Rows from block 2 of a small image classifier, named by matrix and row number. Rows with one number belong to one channel. Each number is 128 + 32 x the weight over its row's rms, rounded and kept within 0 to 255. All counts start at 0. Numbers have three digits each. After the name is the row's rms in percent of the matrix's.
After each channel's rows are labels from the 100 images, of 14976, where the channel reaches its highest value: "patch colour" is the nearest of a few named colours to the mean colour under the peak. Only what is clearly more common there than usual is listed. The data: photos of plants, animals and fungi (iNaturalist). In brackets: how many of the 100, against the usual share in percent.
# convs0: first 3x3 conv, stride 2 (model.blocks.2.convs.0.weight, 128x80x3x3, each kernel summed), inputs 0-79
# convs1: second 3x3 conv (model.blocks.2.convs.1.weight, 128x128x3x3, transposed, each kernel summed), outputs 0-127

convs0.69 099:143170104136175114106120140127140089127182162129094132166153123127160127100112211057138115162095119121072132154083141122102203090167125133099123101178089179166136132140094075090093148059091137127146171112135120138115145069111129160183149104
convs1.69 105:122141126139090168079106130189103128116109146137205136114111128122125147128104077174126078103127101114172154119104127109160097083110110107096151075090133134075141134137101133092099112143160175092067110095066117126086095100138096121113171145150095087145106138095082091129065163141061164102121113204107154146102154110130087103147141086171137165141135120104100089148062055066091101111196
patch colour: black (30 vs 4.9)

convs0.52 101:107135170104129049091078169142111112120159116133110124139163085045094143085158167060094105134118099092103151194098110148143156097135152149148100151086119120181131174164121126141088070178141108073144118115086111131144160150113172101162106111
convs1.52 101:066080130112097156109086127075154147096084163086117168161152106102087191079117137103107109149161113072100126119219131155082076140149152114120071084129197076120142109179129101120137152097141095150120133108085138126188076126110175087166085100139119153110136163087171142116138189076120098110123153204134130120077130111169171088149132145125124105107135114132134118162119106114153156120061
patch colour: cyan (29 vs 2.7)

convs0.82 094:116142124108068110108102104084084112136138100140098130096100108055071165068091127137061148067104078113094091181103095101140076133086126133108169129106099105117119170150111154088087106121134121108129099143095113081141173187117178175151110112
convs1.82 091:129113057144119102142072169054161128106133165162113131125133103093109127107097109184130122094116103129123146180103082049090060105147183135109145093129103148156110076178116112124086140096141131172106112069062181106105109162160183113141136107138063102128062156122133118134115104117164121154173109220134149115100068122129124163080133130136116092124104128158125116073101147113147114145063
patch colour: green (33 vs 2.3)

convs0.81 102:101136132118153204172171169072096165139136124159100186111175145156120101144091069164158083116124164098133151086090154206123135165180104080131103119179121131180142113105113206126131143137129085130084126141132098095132103149178152117147149132
convs1.81 095:121113190080143118110151087130092113063118146103121073063104099132103095095138095132141162141119111107178037097114151143122084118060128159098071107098151078094126156074177172113096154103105105103150160138066125129059101080095102088114113091153166140126162132122108124132119151103121130174133118044119128095068079138148135136125093093111146122056126120094126131137138090081144147073118
patch colour: orange (40 vs 0.5); yellow (34 vs 1)

convs0.101 078:098068089109095122151147109101130108133102166085071118072102060116129162147083116145110138120128161120151118121089131122154099079095169141071130147116122126135128076108159111166105044099151140111098166165157125107106107146095081167220160170
convs1.101 088:107120110119085094165088113083063143195109107182115118086129143151089104146102177159109135120122168117179152171107040097103145152161130094132134102160127149100125096146016123087092147156140134151087187099045124099159133143125132147139109143086038130157080107107115108122141081131158123112102099200092130130149119101116067119125127091158100139127091112126114093126094170155142128120152
patch colour: green (76 vs 2.3)

convs0.74 101:121094125143121132145047137126171119116147104156068153094162114181033108104165131151169092074080163131093130184114137092105142111074135140108092134153143111141134118162116109154103070146109146169085123162086071190137143150154092097139096126
convs1.74 097:102074148155164196117181191192156140082139110107110110186116112124200134076110109089117134122170092094178222066094173146125168089099135059108130124087166120120076133149138097077160132098099110124119119142137149129074108111142096139099095113078159120089072105139190122147105149123116087089161115100117143162096156127133109122135164110169167134113131096116103102110109133146129199104143
patch colour: black (50 vs 4.9)

convs0.37 106:095161116095194187221216154084090095144155148125130144164135127187141124151077157164176111175134138101125093125100173176098135181140167105103126129141096130135129123102076132131122152158120093157160176114113095145094149154116151162157131134
convs1.37 107:134115189066143164100123096128127128066105143107157122067105136111119116138108101142127145110107160096191074106129169133125042096048110118089099108093119080091104118091154145118076124104106153127155142112058094080076074071125108106124098106117140088135102091150106153095123160111092116125129099055096133090066136115130134106110089056115101122091105154070130112131100069077126109119120
patch colour: orange (44 vs 0.5); yellow (32 vs 1)

convs0.33 094:172084058141135125096184132107128178112113131069131089090102166143146141137113109089171116074123127169142142062132098140143091081115137113167143101139073142131108073161122174162125056076151133124061087145136116119097087133132131132142194098
convs1.33 085:136128133167167086071186116060149117119115122161102103087079140146096120112119131146063145143147131125154114195100070131151151119132179163091122130137090155157114160108057126177115130154097160095103147125059156126135166125146143105148158107091047142108086095137072089115128076113117166174135077074097147087136192167138057145105131081112139118103134120143104065115147169079120122095146
patch colour: orange (33 vs 0.5)

convs0.119 089:129127113151090127147135095114132143154101108127134142085159106145131124163157125167239109153145139143123169121088234196055108131140126118183140092113118107160105080115129121096128157124114083146112110136092143159117049163148082098161114140
convs1.119 091:124142158131123138102124135186141125049117154117129109033103103153138134134125114158112153100105147085081118183137122115117077106047110136102042107123122100130155126118113130151099181153100159125120106139054122121037134178145192097107097125156113162147123087153132154124122128174164053134119141118096142146071117127124077146166152056131131127118152080181171105104092085106118146090149
patch colour: black (46 vs 4.9)

convs0.110 105:143164141186192167188179153156152127186107172150099120165147158190206104147191141147158119110212183155158149088144130114107145186144132128115104127148141087154128087123135156137158140157121136132148107141139132134166111113092068153160133126
convs1.110 107:068144078116111152122113122117148120144111094141145168136105104150123118124135104160098163140113104075195082172109091119077096103071162184102171113105121069095128151073083114169137138123141059154149095103160142119041154103133165154128143059104067147126126118126122064118134112080163127127106138148088106116061129125133102129106089052125098116141098068129143138120124072086105079078171
patch colour: pink (32 vs 11)

convs0.120 095:164146142163146161152127130149188124146106123183149125102120116176136157119177171111129146076085183135120159181100200125120150119149126154110178123118131146155137170196154127123139180125144119126148126130123118178128156200149122194221095178
convs1.120 092:081119144165154194149057139176130096095092102137122114110109132111118125126132102114068145122087119088177193139112156097114087088112099081133144119084162108115132121146110111104084120124138142135118083109098158133047107113098101129139117088083094117122120095112148145151130107091137130085098088232093154110177154087127064096145133095162088103083142118134136071092052071068110115122173
patch colour: purple (32 vs 0.1)

convs0.41 097:141158145150121120132116070164201087152161132154121085091141105104183081124196116125114113154129107158129155171170139104102113088129057134095095125141166112083143120157129098122148193142098146106112148151208137196185108152093129099140130179
convs1.41 100:122119108141067217118089074178180154156085063130102159169115107160107116182127132090094150116098059132163165150144118134117158090075078158173140120116162127131134109124091126083162127106138048130148090094155137118096137137128109171098129124123101133107134121101081120203130146153153096135126127120084064147109147121115188147100125103131085102108156072126181071159078081100147103122179
patch colour: pink (48 vs 11); purple (26 vs 0.1)

convs0.48 101:122116130139088100130156128150149092149136152104096066127126182152178087125123073118120100020127108107065113127078125074170124132089120144155092077150097074173111076115123143090113145102130154135142043118117129117093164142145127071108127130
convs1.48 099:108116095169053137089142051139141127196088108169100132161085093091052119146122146118139107129150127135162101152080087179119169121109152104116086146188050106085145147116140135104164135098159083113108091085247142149136190154136099127118153135165121151132162090156106119120126073100142159146116146106134100150176153113112117107121137074092119127099125148150047156142121126126109124170141
patch colour: pink (51 vs 11)

convs0.118 095:155093100114061127105140138131126132078144080153198199136131143120108115108124123149096148108079127155165086120141094073190168144096154172131138104134121127120175131118098175107168120111150218139073096093188114139127175091106176140137162135
convs1.118 104:128139128106107119134129081186099099125126096111123073066108145150133109078136103129075109101110149136134134061130109084150103097100058078092154141159145179160108157126161129125081107111099170081090142124116113101139087161132159144075162142047104118108128176119051163089105168095088119108129123115148075107222102107098118132119094170068123082059122151127115157104105114086092137109156
patch colour: yellow (40 vs 1)

convs0.16 102:116095155115167196123172146144102072061133137146131112084109176156095158109058078171146138156083162119120150192106140146118117207145165108110092146147154115155115122122101153129124093161154098192168136153078141078124174102137137120125168104
convs1.16 112:160065147039160120111115092099141100047108180124122125041120109112126119144138136160104148124098170115151087100139152108164046094094094123089078117110098079143119136061126163121096080094116172121197144125103080092086077083116109080140087114083126126129133134154163188113114117113077149126158119065120151117111142095150108116132069104122133095124118126135090116112143094089098162103099
patch colour: cyan (33 vs 2.7)

convs0.47 106:123110140134154180120162113106147068166135097142145109097088103156131120073128079126180151089169110155176175124139170151126097117136150099191161136110143181186111113124143154170116039144194097118126114109135043127131127128133088145079135166
convs1.47 090:129126170144130095127145089069088115179151122138113077101120179150107092066136121117060132133125150087146132164134134163107128123089174145150070151067140121161123159081104133194080152149166097155181156152088134164129175165090141100149125116140059154112097046144113096152131124077125097141099090113070097067131132137133064122171120104138139123081100136096177092115139131091167191091117
patch colour: purple (32 vs 0.1)

convs0.35 098:121092121098190077141181140161106123064115119061169161108140191178095101114094138148095154149074150076146121087134152120163092159152154104127079103153129138120176131091130157130137086095141141157089120145078150091104175100128131097125077066
convs1.35 102:122098188106121133105176135148128078019105172081137116035088116104141105121120108117096135143114114090138052156124106112116125110086110150077150120104125126109123148078170122120128090104079158128144200146068120079116101125114129092141187164120166109154137096130115120092135137101115146145147065052142155116170117147159058131057084108071123108103145145106137117117151161076111139133135
patch colour: orange (58 vs 0.5)

convs0.67 098:119117148121112113096110139124168130087076123054180171175131126129137113193114062174126130098123098113175136123111162137149100114095138129156082131124108148128094077060089153101223126130119162142160152072109183090182115119139127083109141114
convs1.67 097:175091126132150119130118113124106120135146147129120103120111095126113128116166176156158143177144097096107067062102139144130074139164056099128033093178186075115101192145101109129120179141113112136147115113124106147182092159133128132139140139122196126115175173173117171147059158088091168124090104155136106149137092145130172053176083148087103105077121157131130144109159087101086159095161
patch colour: grey (72 vs 46.2)

convs0.109 110:111150121093134089132151111144139109122140150122127096130100176143129158078148121057101144132115068156176112087176079138117082160117157138125141156122200152093207138070158079170096138112159139093090132180126139124071124074086168160151085136
convs1.109 102:146110099097148156163119133148093142125076111179103089133121133134094114138096131120109116163039126093110071144104096137151126091093082119141201112052109155116132115165109122125101101163075148085107130133114155102119098186141120143102167129096115120207151189138095079126098132121132136158119106153114076118134089073135094166103166178089168116101087084119204099110071108096099088194165
patch colour: pink (32 vs 11)

convs0.79 103:100125091093144070109149091085119084092159152089087092131183108141095101138187164101130101134094135121115132057052128112099156077147119090127094134133084118166123115155131105090045123085108082106114125107111106116082087104133091077133167127
convs1.79 090:182142090143152062136113181142050146126156167131181113128161135091174137089132119155159127113151121112075124158142175183171123118181156117086132127091118128104083098147194156109114129155170125161087064150062162179107102122126122146085106078185141141153102076089132144132092174124108155094151164108095192118105168139159137154140126071126151193133146108158142132155169105086171168113138
patch colour: brown (67 vs 24.2)

convs0.8 098:118132105157121177133231143133129109132136086117119115090136075155135111104206095163094117105085170192128118092109141110140163130071100097104083134127129167125123108121112144166130131095173093123060075165105084186107128153103087096111130170
convs1.8 093:119093166120137157113177083162157099084105143140102115092108149118155098109085124096103197128074083090166112181149105189129149117059115131105177153042089099094113096098122077101155118071164102121215131118126109117121089170116101101125099105097109144093083081129099119110130103085124124116135067111100073101122150145156157146137101143152100125082131115105185071164139119060125134120089
patch colour: red (30 vs 0.1)

convs0.20 094:125127094075134187122143098129116144091125167105107107077095082132069165119153077118080081134139090110100117103100145193138137135097179079071145115177119161082139080109117129158125148108154096051089148141166108169092051138110124140120133130
convs1.20 096:095099127134121117132136120106111138159091105196115101208111140122165057173100157090114133110091112125184087125128098130151194125147096127126146123096112200135106092088111127108123126116166145097179153095060145105120101081120127137121146076132054086115101070132144150127194096129112107113077091178140118109118148118109145088136168130171135141135117052177130080152168081054160127104074
patch colour: green (29 vs 2.3)

convs0.25 108:104130127085088140106114106161061114148132085085070144101095099102139133102079108117147116086226087149108127115182169085117139110080095124163143136114137136068149148084071148116115084097124124115074146185129076075112119101109114122131084140
convs1.25 113:115159160112097126104137094136157100157114098167104145126176165077077149113158100092118098104089138111133139119117098110130110183102184124172083125089099157123057096092126135162085126115076130134153146115196143141068185161128101160107145157112106103082115086075103153101180076136178094113121138127107154139174120116121106114057122062043115106188141125145183108134086141110123145204123
patch colour: pink (37 vs 11)

convs0.38 090:084120124155084155135089118104099091170146112107115086157064043073088148094097086229105119107142146145121111142065099134101108149129118120135087120089113088109116113106126122127161172153149065154133185126116134136170125121132096074089157146
convs1.38 106:105141174102131124120091096063115101056153154108130103077114117076095090119113174140152149178112088137146095085142112108103023156140116155122079087106152107153075129088102156136159159133096097194150151134105126151126090121095137112153040157163136163063154153117103173153109090131098091116087118141162118148159126133168169135151062072144127154125157166113135109148133173131150143066086
patch colour: cyan (52 vs 2.7)

convs0.24 074:119055159144152146114139171138096087111076149148147139158150087054062108138132100134139130167131133078057136103091092139129103113163113065135136100131094133103043143106081091076127110120107111119092133095125150135182111096152103158184095133
convs1.24 081:070125114111112081163124087143092096131116121088100153166133139137171080081151194173099164105175150139059077135098045180114093171131112121149086101073149070069149120105133154127100144093171099129121126180099101091134167118093160165170124100118176097166137107086099084106094180170135127157091123146087168114149103136144128063129093089139128129085196099117132098104124116103104121117138
patch colour: yellow (31 vs 1)

convs0.75 088:154100114111159069109064150102143109132088124131087120095118071145102097130191158112146122089140169132150126096071125123140131073139085103086120125169112141174144076180137089154100047142105143082085124184098117115168109066105152108162104148
convs1.75 090:105113089160175131137169247135112144084120109121152097162132118183160155067139154124107112136132110119162149120080237131106116057162136098129146149101142120129100132154111139121154115173117124120090136141089144090070058127141141134111162121129144141116129128106192074177068143105099169113167184113079142117100138122127106127151126072139193148153091142157153071133137097081123140110175
patch colour: brown (49 vs 24.2); black (47 vs 4.9)

convs0.87 078:077156118072113186102148084070088119076122173147099133159101082118056113143095163153132114119102145101138129121125151125145087106120119141144145174113141118150180183124192113154110117107121180166105135115124167080102126121122146215158111051
convs1.87 092:135119125121084065079121109095109149173134110157140148098126157108094113128112142164138153126113116145093152162098046066093118116148130149107139065158116143124121091155022128119061133153160107150122203121057108090125124141139135100144118151119064101175054195115095090137116088166142160120133106165114100129153125117097047142105112089116141114093104122138147122072072187131154116143121
patch colour: green (35 vs 2.3)

convs0.108 096:090132122101157077138161127069143116144158155108099203143116128166085135081147128092109140103119095102105170099143114103096128119155159087129154153098117167168112143131193087141130205115056075108173171089095126200106141096155123131080117146
convs1.108 112:106105143107130123079084147131115131148111143108113108123126162106203075086114099108104192150081074123109141136131132111193145117074084144112171135058126129120126114110153112092144122125196153161161111155062157096101127108085072157122125191209145118150104117142079087078171123144089143117174041170091116128081117124108165095145132139146096130151169112073133121130121098095181138073109
patch colour: brown (59 vs 24.2)

convs0.64 106:125125116148137112072156122127067134112153073093104080114109179154157146143099154069141116144125135092093144108098124185080157093161133105147231106072090159107096115118127149136078148085114081133137147114106056129087101127169116124073149102
convs1.64 114:138176099143094074093126067086133165167136143167185153152133157156191080172116098099079151062175156111154125180135108158132178132083146137102178134102087140090126097150093140098128124156177122096125094130076164182094171142097134103109096097168053105153081062089087126122166132098126139128099104122099187109115138129090116136098160112145102125148135028112129128141102104105123135107113
patch colour: grey (72 vs 46.2)

convs0.63 100:107137127121091127137095136066095137170096137111083136146179080129100084178131189142161082153114152085131089088090146174063128162163097083102132114088148112107152119124131073104108186116078065088122086114133148154128080129060120115146112145
convs1.63 091:152205131108123059076081146142122144092125127112172147082156085103096110154116107180140130091083144117120141129118137116147132099165104152106068098127169071162098123160157122159096185139093162113097120118086147115033131108131133147108071160184105172166139172141126176099118193176081103120098145110097165142104109069135135107110108060153130149119106129197137112166089131103139131092182
patch colour: black (63 vs 4.9)

convs0.72 099:099160183105127140123137193156095148140099092185109141131130114065090154093071148163107165135129084113098102206128157170116090156096130119147146140098158166113142172137101169146154104200125087112176126135078089092149130192113152169122098143
convs1.72 095:133098102068116103148048114048152142084164164145088116105114147093054057103121124141101080159084116086131097101145163133089106108159146129130078148108104104133128122100092152142079117141127106172139138117085065171116065088102192088133111077126139112149166154137163171089119129128135093106158120099129165120100119113180036149131095137110111134102131083116141146074082124101146142119070
patch colour: cyan (37 vs 2.7)

convs0.117 099:196095134173167130151200172111139164125156120127135138194135165145146171136100110135179164116151130143146139135153102105165095148163153110212155083108132145108046113147123214107107105176121178149083105116122171124140170103133126100129134105
convs1.117 090:097137108113113109109161084102115125118135143158107075116137102166096080092154071198081070148167161104185098139112122139109062074108133128132109154136146073159113124106142135138095102117131091099145060060132139136094110107125187151149132097084114139080149167139121113120129123058104144095119127093082183050147116111149106105153071118071112093069117133132075087121131050115106106087139
patch colour: red (31 vs 0.1); pink (31 vs 11)

convs0.61 091:154105171131158147134095117092131118128071148132200135161111119138133098226119133097165153125099149109178130112112192115186099097093113139148120064120086106148071117127137128040164093115158134143138139084102121125123074125180090158166144152
convs1.61 090:162186156152150114100112092137108159092143140105133102039122155153106154128145113192131134131123142106055128182114056142114145135120113090133042134147137070127131154158072120146108139160125143136114151127040118138129149168126146125148129152115092087173107086159055117163106126133174153085096096108097114115169137115123107110177109058104113125102184140137151167076096106097123158143219
patch colour: black (44 vs 4.9); yellow (38 vs 1)

convs0.93 081:099109139139132154107140153078121129078117127119156108101113083105075097104109060111132144110067132133115108157133079196113089145091084146087176099084093098133132128064127191145135116145132086167165138166124100104146108117164180139066186072
convs1.93 088:092098066101113100139129121073125193152132113207120134133105114138187067138173155126121121066111142137138170172160085143143205133115157116131133092124100143155128122128057139096170150160160121132150134128067132120146144138132177110140079095155007133151064086144114127140147107132110140116076161146164108077165134134105140084116107108169124130132139036155130103123148116097132185124107
patch colour: yellow (27 vs 1)

convs0.23 107:164170125098068119118126062156094147123126134154078100116097125062098134154124046178125164098079108124069071108144100099133123113137086125072108108117135132067119148129093130098150072113134107080142081137111118141115191141089126089072132157
convs1.23 115:147137108076128167096114100144165105115123160086123144139160103076113134139097178110094078098138110152100112150102148111125106137120208093146185163098101179131087104119184146118123144082123083143128077109184088070079073099150149094138171131123144113104112175119131224152129134139172090102160110091142133126075126139173154124082093152055124135124138169205129130142108117126123092202087
patch colour: grey (72 vs 46.2)

convs0.9 106:075115105104120119091140112063119115097122124121111099161088151111139099124059156091164099133138067176153099081157121145116064118124129090209121152126133130163096164081129165123063113084165097181137174117106107104124126073159141137157167075
convs1.9 096:157165127152111106152182074126117128116140126144130136103143130187124131102155128118073118140110144134057120208167055181113206157118133123167083130103124103151116124169092109138139179172172119139080129143068154185134149187106145133174076115122093133108047060130116133192124131076114157136119124126113166071162150157145078138128134115100087098059153139121126106098137161130141170156100
patch colour: brown (66 vs 24.2)

convs0.1 104:084091121084132123101117085124107095090129142122144126121097121107082184131062130086175146065142113114165107139129224099124077105131121172183152157144102124168088137110147113110130119108166156142196184117095115148110105130165149158211154116
convs1.1 095:132137160181114105168098127089164159140129123125137124046086108174101164087146093181120123074129134126091144213139050103110124141127113124120138112174133082156118116169063134085112114170135149156105134134040142124148174179148156140105099186104035123165092133103111063148139127144116194123141135151077127136148121117081102135156140094110117100115142130110169129066074132085131133113155
patch colour: green (41 vs 2.3); black (32 vs 4.9)

convs0.0 100:076131120118162136130096160115095104133104147131083129166152148140111087101160140132143069179140133130099127076135164188071149147179109065089082130128090108187156099144153109121060109118067093092101158101083112134136094109124076090167125071
convs1.0 090:123094096121129103134098140148053126138110131093178151145162139107100131060138140148156117128107099055083104121165167114130062104179141140124111114071200068106106136170178128137103170166121063143116082143074164172160107112128129169111160135206139167146162116090133113117090211137091123118102176179125160128094140094162111158150101109153162165063132144149127114133153107106107160084127
patch colour: white (29 vs 6.7)

convs0.112 110:110152107119134163066115081062116126130135136095066149134120106125093117101097146146074101144110171102093155138096157058067168073131155130078089132146068155153108100142083149121130108094090074135169192125096066081124142148120097132126146129
convs1.112 115:147082135134150109130097135108088135171148185154182158151157151066171110088140117100131068094137140147116080099161157140123081149161202144067132120120173123071117074163170133115131113096161127187099095140062167106177093113088122063135149128163087106126080100117111136154149136146115143064153111137110121093129118110103161161129150115106105109215138092141158172148142139125168178103050
patch colour: grey (78 vs 46.2)

convs0.50 096:162128136146165136142131156117151125133099136157204147165131164109149117166097198110129123155162079084124100138190224212099115135201150125144152122118114101163099138121143140080117119107158138111135158095154171097125193178169127144137144156
convs1.50 095:062138140128064057142088056143092098170080161150082104148131106162085117080147086122096102176117138076137115111133114138078100138110116106137114143114150067119103119119090114149124159146138051128092071144143125158061127084133150177125109116131151125098116170102101122120139156117161085135082150138046158135091086131153070144171096114099112117054153107088140103102092070120115118081145
patch colour: pink (45 vs 11); purple (33 vs 0.1)

convs0.95 099:118181175109107164144117098103154177140117152143114111184115114074113080188065137136146122192169104134124121123178180159055102114125112146129093105117170115181131166077098117089138157115156133135180173126098150078147129080128111171106178135
convs1.95 099:102157154136112085102156079136062127108127156152151108129142127112091130105139157135089132155073119117073099107166068129109107189175082138118021122091168059102150138122092135112136155161170098186115113161103124144133088120106178159134065142147119112082067182111106171131078158128124092120077093127107108102111070118170119146124076088119080088080117109131174114171160118124141130085132
patch colour: blue (40 vs 0.4)

convs0.127 097:116076094137085113106100079103136151102153115081141114086164120088118156139100108191116151161094132106106101187134120092158081115135135104122123157074096139076108138154087153109131105108150165157068136051084106042107119117186142133076121101
convs1.127 109:131198080155113106129129084137128136100136154114143128102108107117124135105137142158133107080209149156090147173115056132118112158123135131170135112115139164142113072127115137126100178074141096175052142132076110109163175124165185147115117145109079132096060107101082146122161120099142123161113116194082156128159110161103175159104062153127086091075158160164124118078129151091125103160038
patch colour: grey (75 vs 46.2)

convs0.77 098:162152181119099125091044122147156145109120134079095192130072119129123080124093092059159082112112090117130184124118066081110148116138114100096130147131164137159142111102120114124200121131130111102123187142110107079173071107106122140079088112
convs1.77 111:150056168094177108111087107117083082120114109152184129212139132079099151121171222159107137184123111112085072092111134076101109143164101132057087087140161170078134127105106133120095107127066069163190168147103104099155162091129132168167151113119140140139119168110089145126122138157155113128085085149117130156150147093125115126138094125078134092118130085109142136157182149133113178108104
patch colour: grey (78 vs 46.2)

convs0.65 108:062105152072133099159138198160099118105136111074105146161111091127072102140100126124079099072087124118151113093121086125156128174113144085117101111130165151093163098132082157148160131202129116112060119148140142110151100052129083111160168155
convs1.65 085:128116126059140186137097071103105136116110118157102069100128127107092115083136136143145139115097144111103134087109163125130060123150078110143053095125152111109129138095134142159098091109092042095121144113087127154110094134111169157137090084129172166124167175142142131143091167072114057202083123088168133158104093127150150076142077162120142134049115157128121105168128068104127169121182
patch colour: white (66 vs 6.7)