config = dict(
    model='image classifier',
    arch='preact_resnet',
    depths=[2, 4, 4],
    kernel_size=3,
    beta2=0.999,
    max_precond_dim=1024,
    lr_schedule='cosine',
    warmup_steps=970,
)
Rows from block 6 of a small image classifier, named by matrix and row number. Rows with one number belong to one channel. Each number is 128 + 24 x the weight over its row's rms, rounded and kept within 0 to 255. All counts start at 0. Numbers have three digits each.
After each channel's rows are labels from the 100 images, of 14976, where the channel reaches its highest value: "strongest on" is what is common among them. Only what is clearly more common there than usual is listed. The data: photos of plants, animals and fungi (iNaturalist).
# convs0: first 3x3 conv, stride 2 (model.blocks.6.convs.0.weight, 240x128x3x3, each kernel summed), inputs 0-63
# convs1: second 3x3 conv (model.blocks.6.convs.1.weight, 240x240x3x3, transposed, each kernel summed), outputs 0-47

convs0.13:108145095117129171084103149146084137098107180120092137135154124136148122112153158106126150131096149170130138116118133131122079143202129124124133112139133108142143131162105141111159135113124138
convs1.13:175128123124128091140135111106098061157113107173139119093132121106140122109160117062123113097161100094129117166122196117124105133115142118115089
strongest on: class Aves

convs0.193:109136141116103114132103171099149180138132132114088109123113072148150135130097077148137111125178117118130087122133115145131140150170151117104145157084142142134127107126119093119095116124101095
convs1.193:091129146102141132108143129144075133151128110105129131101099127196098149131131087123109148147111156133097138128141133144142164100137159138126141
strongest on: class Aves; order Passeriformes

convs0.47:109147146148109125103119155128096170142134176130125123129125087145121096195135110088121119121079143148137092153109127133125137139149133122117124149128124149134136105122157137171089115128115088
convs1.47:135161159111110113145118152153104092167161123117085160119100129132127088074139145166159140115131098163156122088127133167146152112151156117152148
strongest on: class Aves; order Passeriformes

convs0.66:120159130179148112094144135130105110087133164143130095103128099145176150153106089138177153087153131112097114124128098132142114139151166121151108146107131156123154127130098125145091115136080100
convs1.66:095133096109121122048153114129097080127130118115123122161099125156113147144094094101121148153114127143097146112115108122166147107127140140137158
strongest on: class Aves; order Passeriformes

convs0.128:090104111134115136113114146109145181128124103124125140148134124100143079152137119135149125164181115135157100149118134147121132103132112108165139125128179140136134103065170103118119145137102101
convs1.128:111075112095118123155099134127100145127171114123133132149121131151125142158079180140114153129149160098122120140132144189109152096139135173120155
strongest on: class Aves; order Passeriformes

convs0.239:118108131123146113130123090124118167115158090126159110184126108117110104137103151137154144097112086113109147124122151140094086147117156114162139144097139099177142074128127098148129107139155120
convs1.239:087139144078121127096183178102128116120100121076125135111069135170125099121166081113138154110122188175096122126141094177164128089160125116125161
strongest on: phylum Arthropoda; class Insecta; order Lepidoptera

convs0.134:139098127086137186137156165121125110121127113110111132109112171129143145101091181106150108119101127116157152153111089157132114114125158136088113152152128090153091115153090122117150133089128152
convs1.134:098102120158099146131191138138109109139146133163124096135110138123061099103147111108120134083066126133135122136125126134144092149142148115113105
strongest on: class Insecta; phylum Arthropoda; order Lepidoptera

convs0.97:150168120149105132123116135126063165137121166098149125144121067142109119118167145099136164120104133175082116137117149127127072121172144071131119137114124164118179143096143123128095138121136117
convs1.97:188155183133126153129109130115119050100140110135132107136156138127102116085151090072163116090143111136178126172108171142153118108115156111138102
strongest on: class Aves; phylum Chordata

convs0.104:127135152120114086131142096163118080195139149098124152128116122100127124136102145124121104080162121123060121097142106139099154112110082103098124105096135122134149134117092161143102141187143172
convs1.104:083165141140152108141133142114124147138125148170150154156136096149098082117115098130098141110106180127127118141105099117160068169151147107121143
strongest on: class Insecta; phylum Arthropoda; order Lepidoptera

convs0.188:114127131123153110166129120152137073085113124143118124129094157136125087080125159143125123138122104157130126080118123113131113101129121131126114114098132166152104104164094105120182147143149133
convs1.188:107134146132137133112140104078095166145124112104111105094116141139105112130136123113110134125087160122108136156087118139092083122098101113097148
strongest on: class Insecta; phylum Arthropoda; order Lepidoptera

convs0.209:124162098148107112105101086128131133128162116145146157120147117173115114139140077134157120125121162155103115148137151121147129143124120121146097170132116189125176134098139138180096143118080091
convs1.209:106175169138140115111064128147121140158111119105094090126113136116166129102148089161126130126139088167115117138122123097121145103126159142167106
strongest on: class Aves

convs0.67:171161100132117112093149122115133093151113125144130128090120130106102119121144104138105118138183141164130139137138138112119130103123149083110111131142122151146143166106159091076072117111125145
convs1.67:146175126105088070154130147128077124130137134121108142133111105140122142159142149095133106139140122125151084135109127110165122132080175156135081
strongest on: class Aves

convs0.205:141134108161134105095121150112121116095129123110124145114122131145129176135132104166175127094132140096153096128106131148174119142160132137107122128104074192107123149110079076124112102139085126
convs1.205:150117111079079138076119092137111123182131116119118105132103101187119189111117115121116114108148197136112129117130139125127108102103129110163136
strongest on: class Aves; order Passeriformes

convs0.5:132144137174152128101115123146111122112124166106141131123143084138092082166174111100117171106075184163116103133123161128116123096146113117136128125114127154102200111134179120169109148129128106
convs1.5:181149166151152125128119177138122055149151091141123113137118149122133100062116153111150106093148119096166147122099146130135096095129114128143122
strongest on: class Aves; phylum Chordata

convs0.60:113145104154103145145168153127117139136189139120104130117112095164108156139130102120158115111100117119117117184131131127177089125158155131126129153122131161137124164097158148080122115139095111
convs1.60:139158228142155160175092108104115167122122118084125118097144149140099093124133159127135138139114109160142127103128124156108167102141138148155135
strongest on: class Aves

convs0.154:119116087113110116104143101165097135165143120118095142163142169143114115157134129088111159174097177130144138108144132081107107119110119112126112094110146100113191082107106144151093143130109118
convs1.154:149123143133171132145136099166150088126092100122115130104144106121132119116114106115136172123126099097145175150093145115106118162124089129149127
strongest on: class Aves

convs0.95:113144115182116158088137155211094151100135142165094111116104122112105127161139109150148135119125122159125120109126150169160135133162102137119105106110180155115196152146124127145125137118090104
convs1.95:144146125105098102085111122123139073139174092145159104149098131131152147125119124109123137120093142095142145113098162143144106132120110119128132
strongest on: class Aves; order Passeriformes

convs0.87:099134116151092159145134156160148148129123119159111112102117130108141108137120135149147094135193102115113100107138114153153138142170136106167149120104147137143148096153119110124130125146123090
convs1.87:120127148108133133080140135124095106141170125111159150122088070169129121173095111112120144146111149145108136119105117134185175144134134084106167
strongest on: class Aves; order Passeriformes

convs0.20:119101147105097124137142136150143169162138184137128160125121108130145116154121121093110119125110125131139087115116135136120162116174129154132089138111136133126163123093149149168113132097117074
convs1.20:094137160129136100130176162154108091187135088173105123139117132122150095112122139136133137169102111112148125127117121159156119136123143143129114
strongest on: class Aves; order Passeriformes

convs0.203:131129137126144175085104140181148105138117152104134157141129107102132112107109146120125158100148104158074132135122126147098088121155103133122136108117111140145148081142118139127125142148118169
convs1.203:122115138135106097094146115083108092108195115175152110139158097120129161145203123106122113150143112124110108194151147114105078124101114141113131
strongest on: phylum Arthropoda; class Insecta; order Lepidoptera

convs0.92:115161113125129181105103096156095159138124130139135113151112154137163142134119106092120166101063103121128166109150182144109114143142114133125152127128091108133154147140112138117153108123137126
convs1.92:116096136114140117131167087098156076173107155116107122101102148095138137102197124106158099136177102130147159132139151127124101130126098083130116
strongest on: class Insecta; phylum Arthropoda

convs0.112:111150099178126152078129142193111158111139152170091129126151112119115137183129103138135150112090180132128100110098146115114137104162115113138083120122146144105158111123149150144107156099100078
convs1.112:146135156117105114133110119149106084151181090158140119146101113158162171112117114119135148160096145080157135115108161160120132129141094147122114
strongest on: class Aves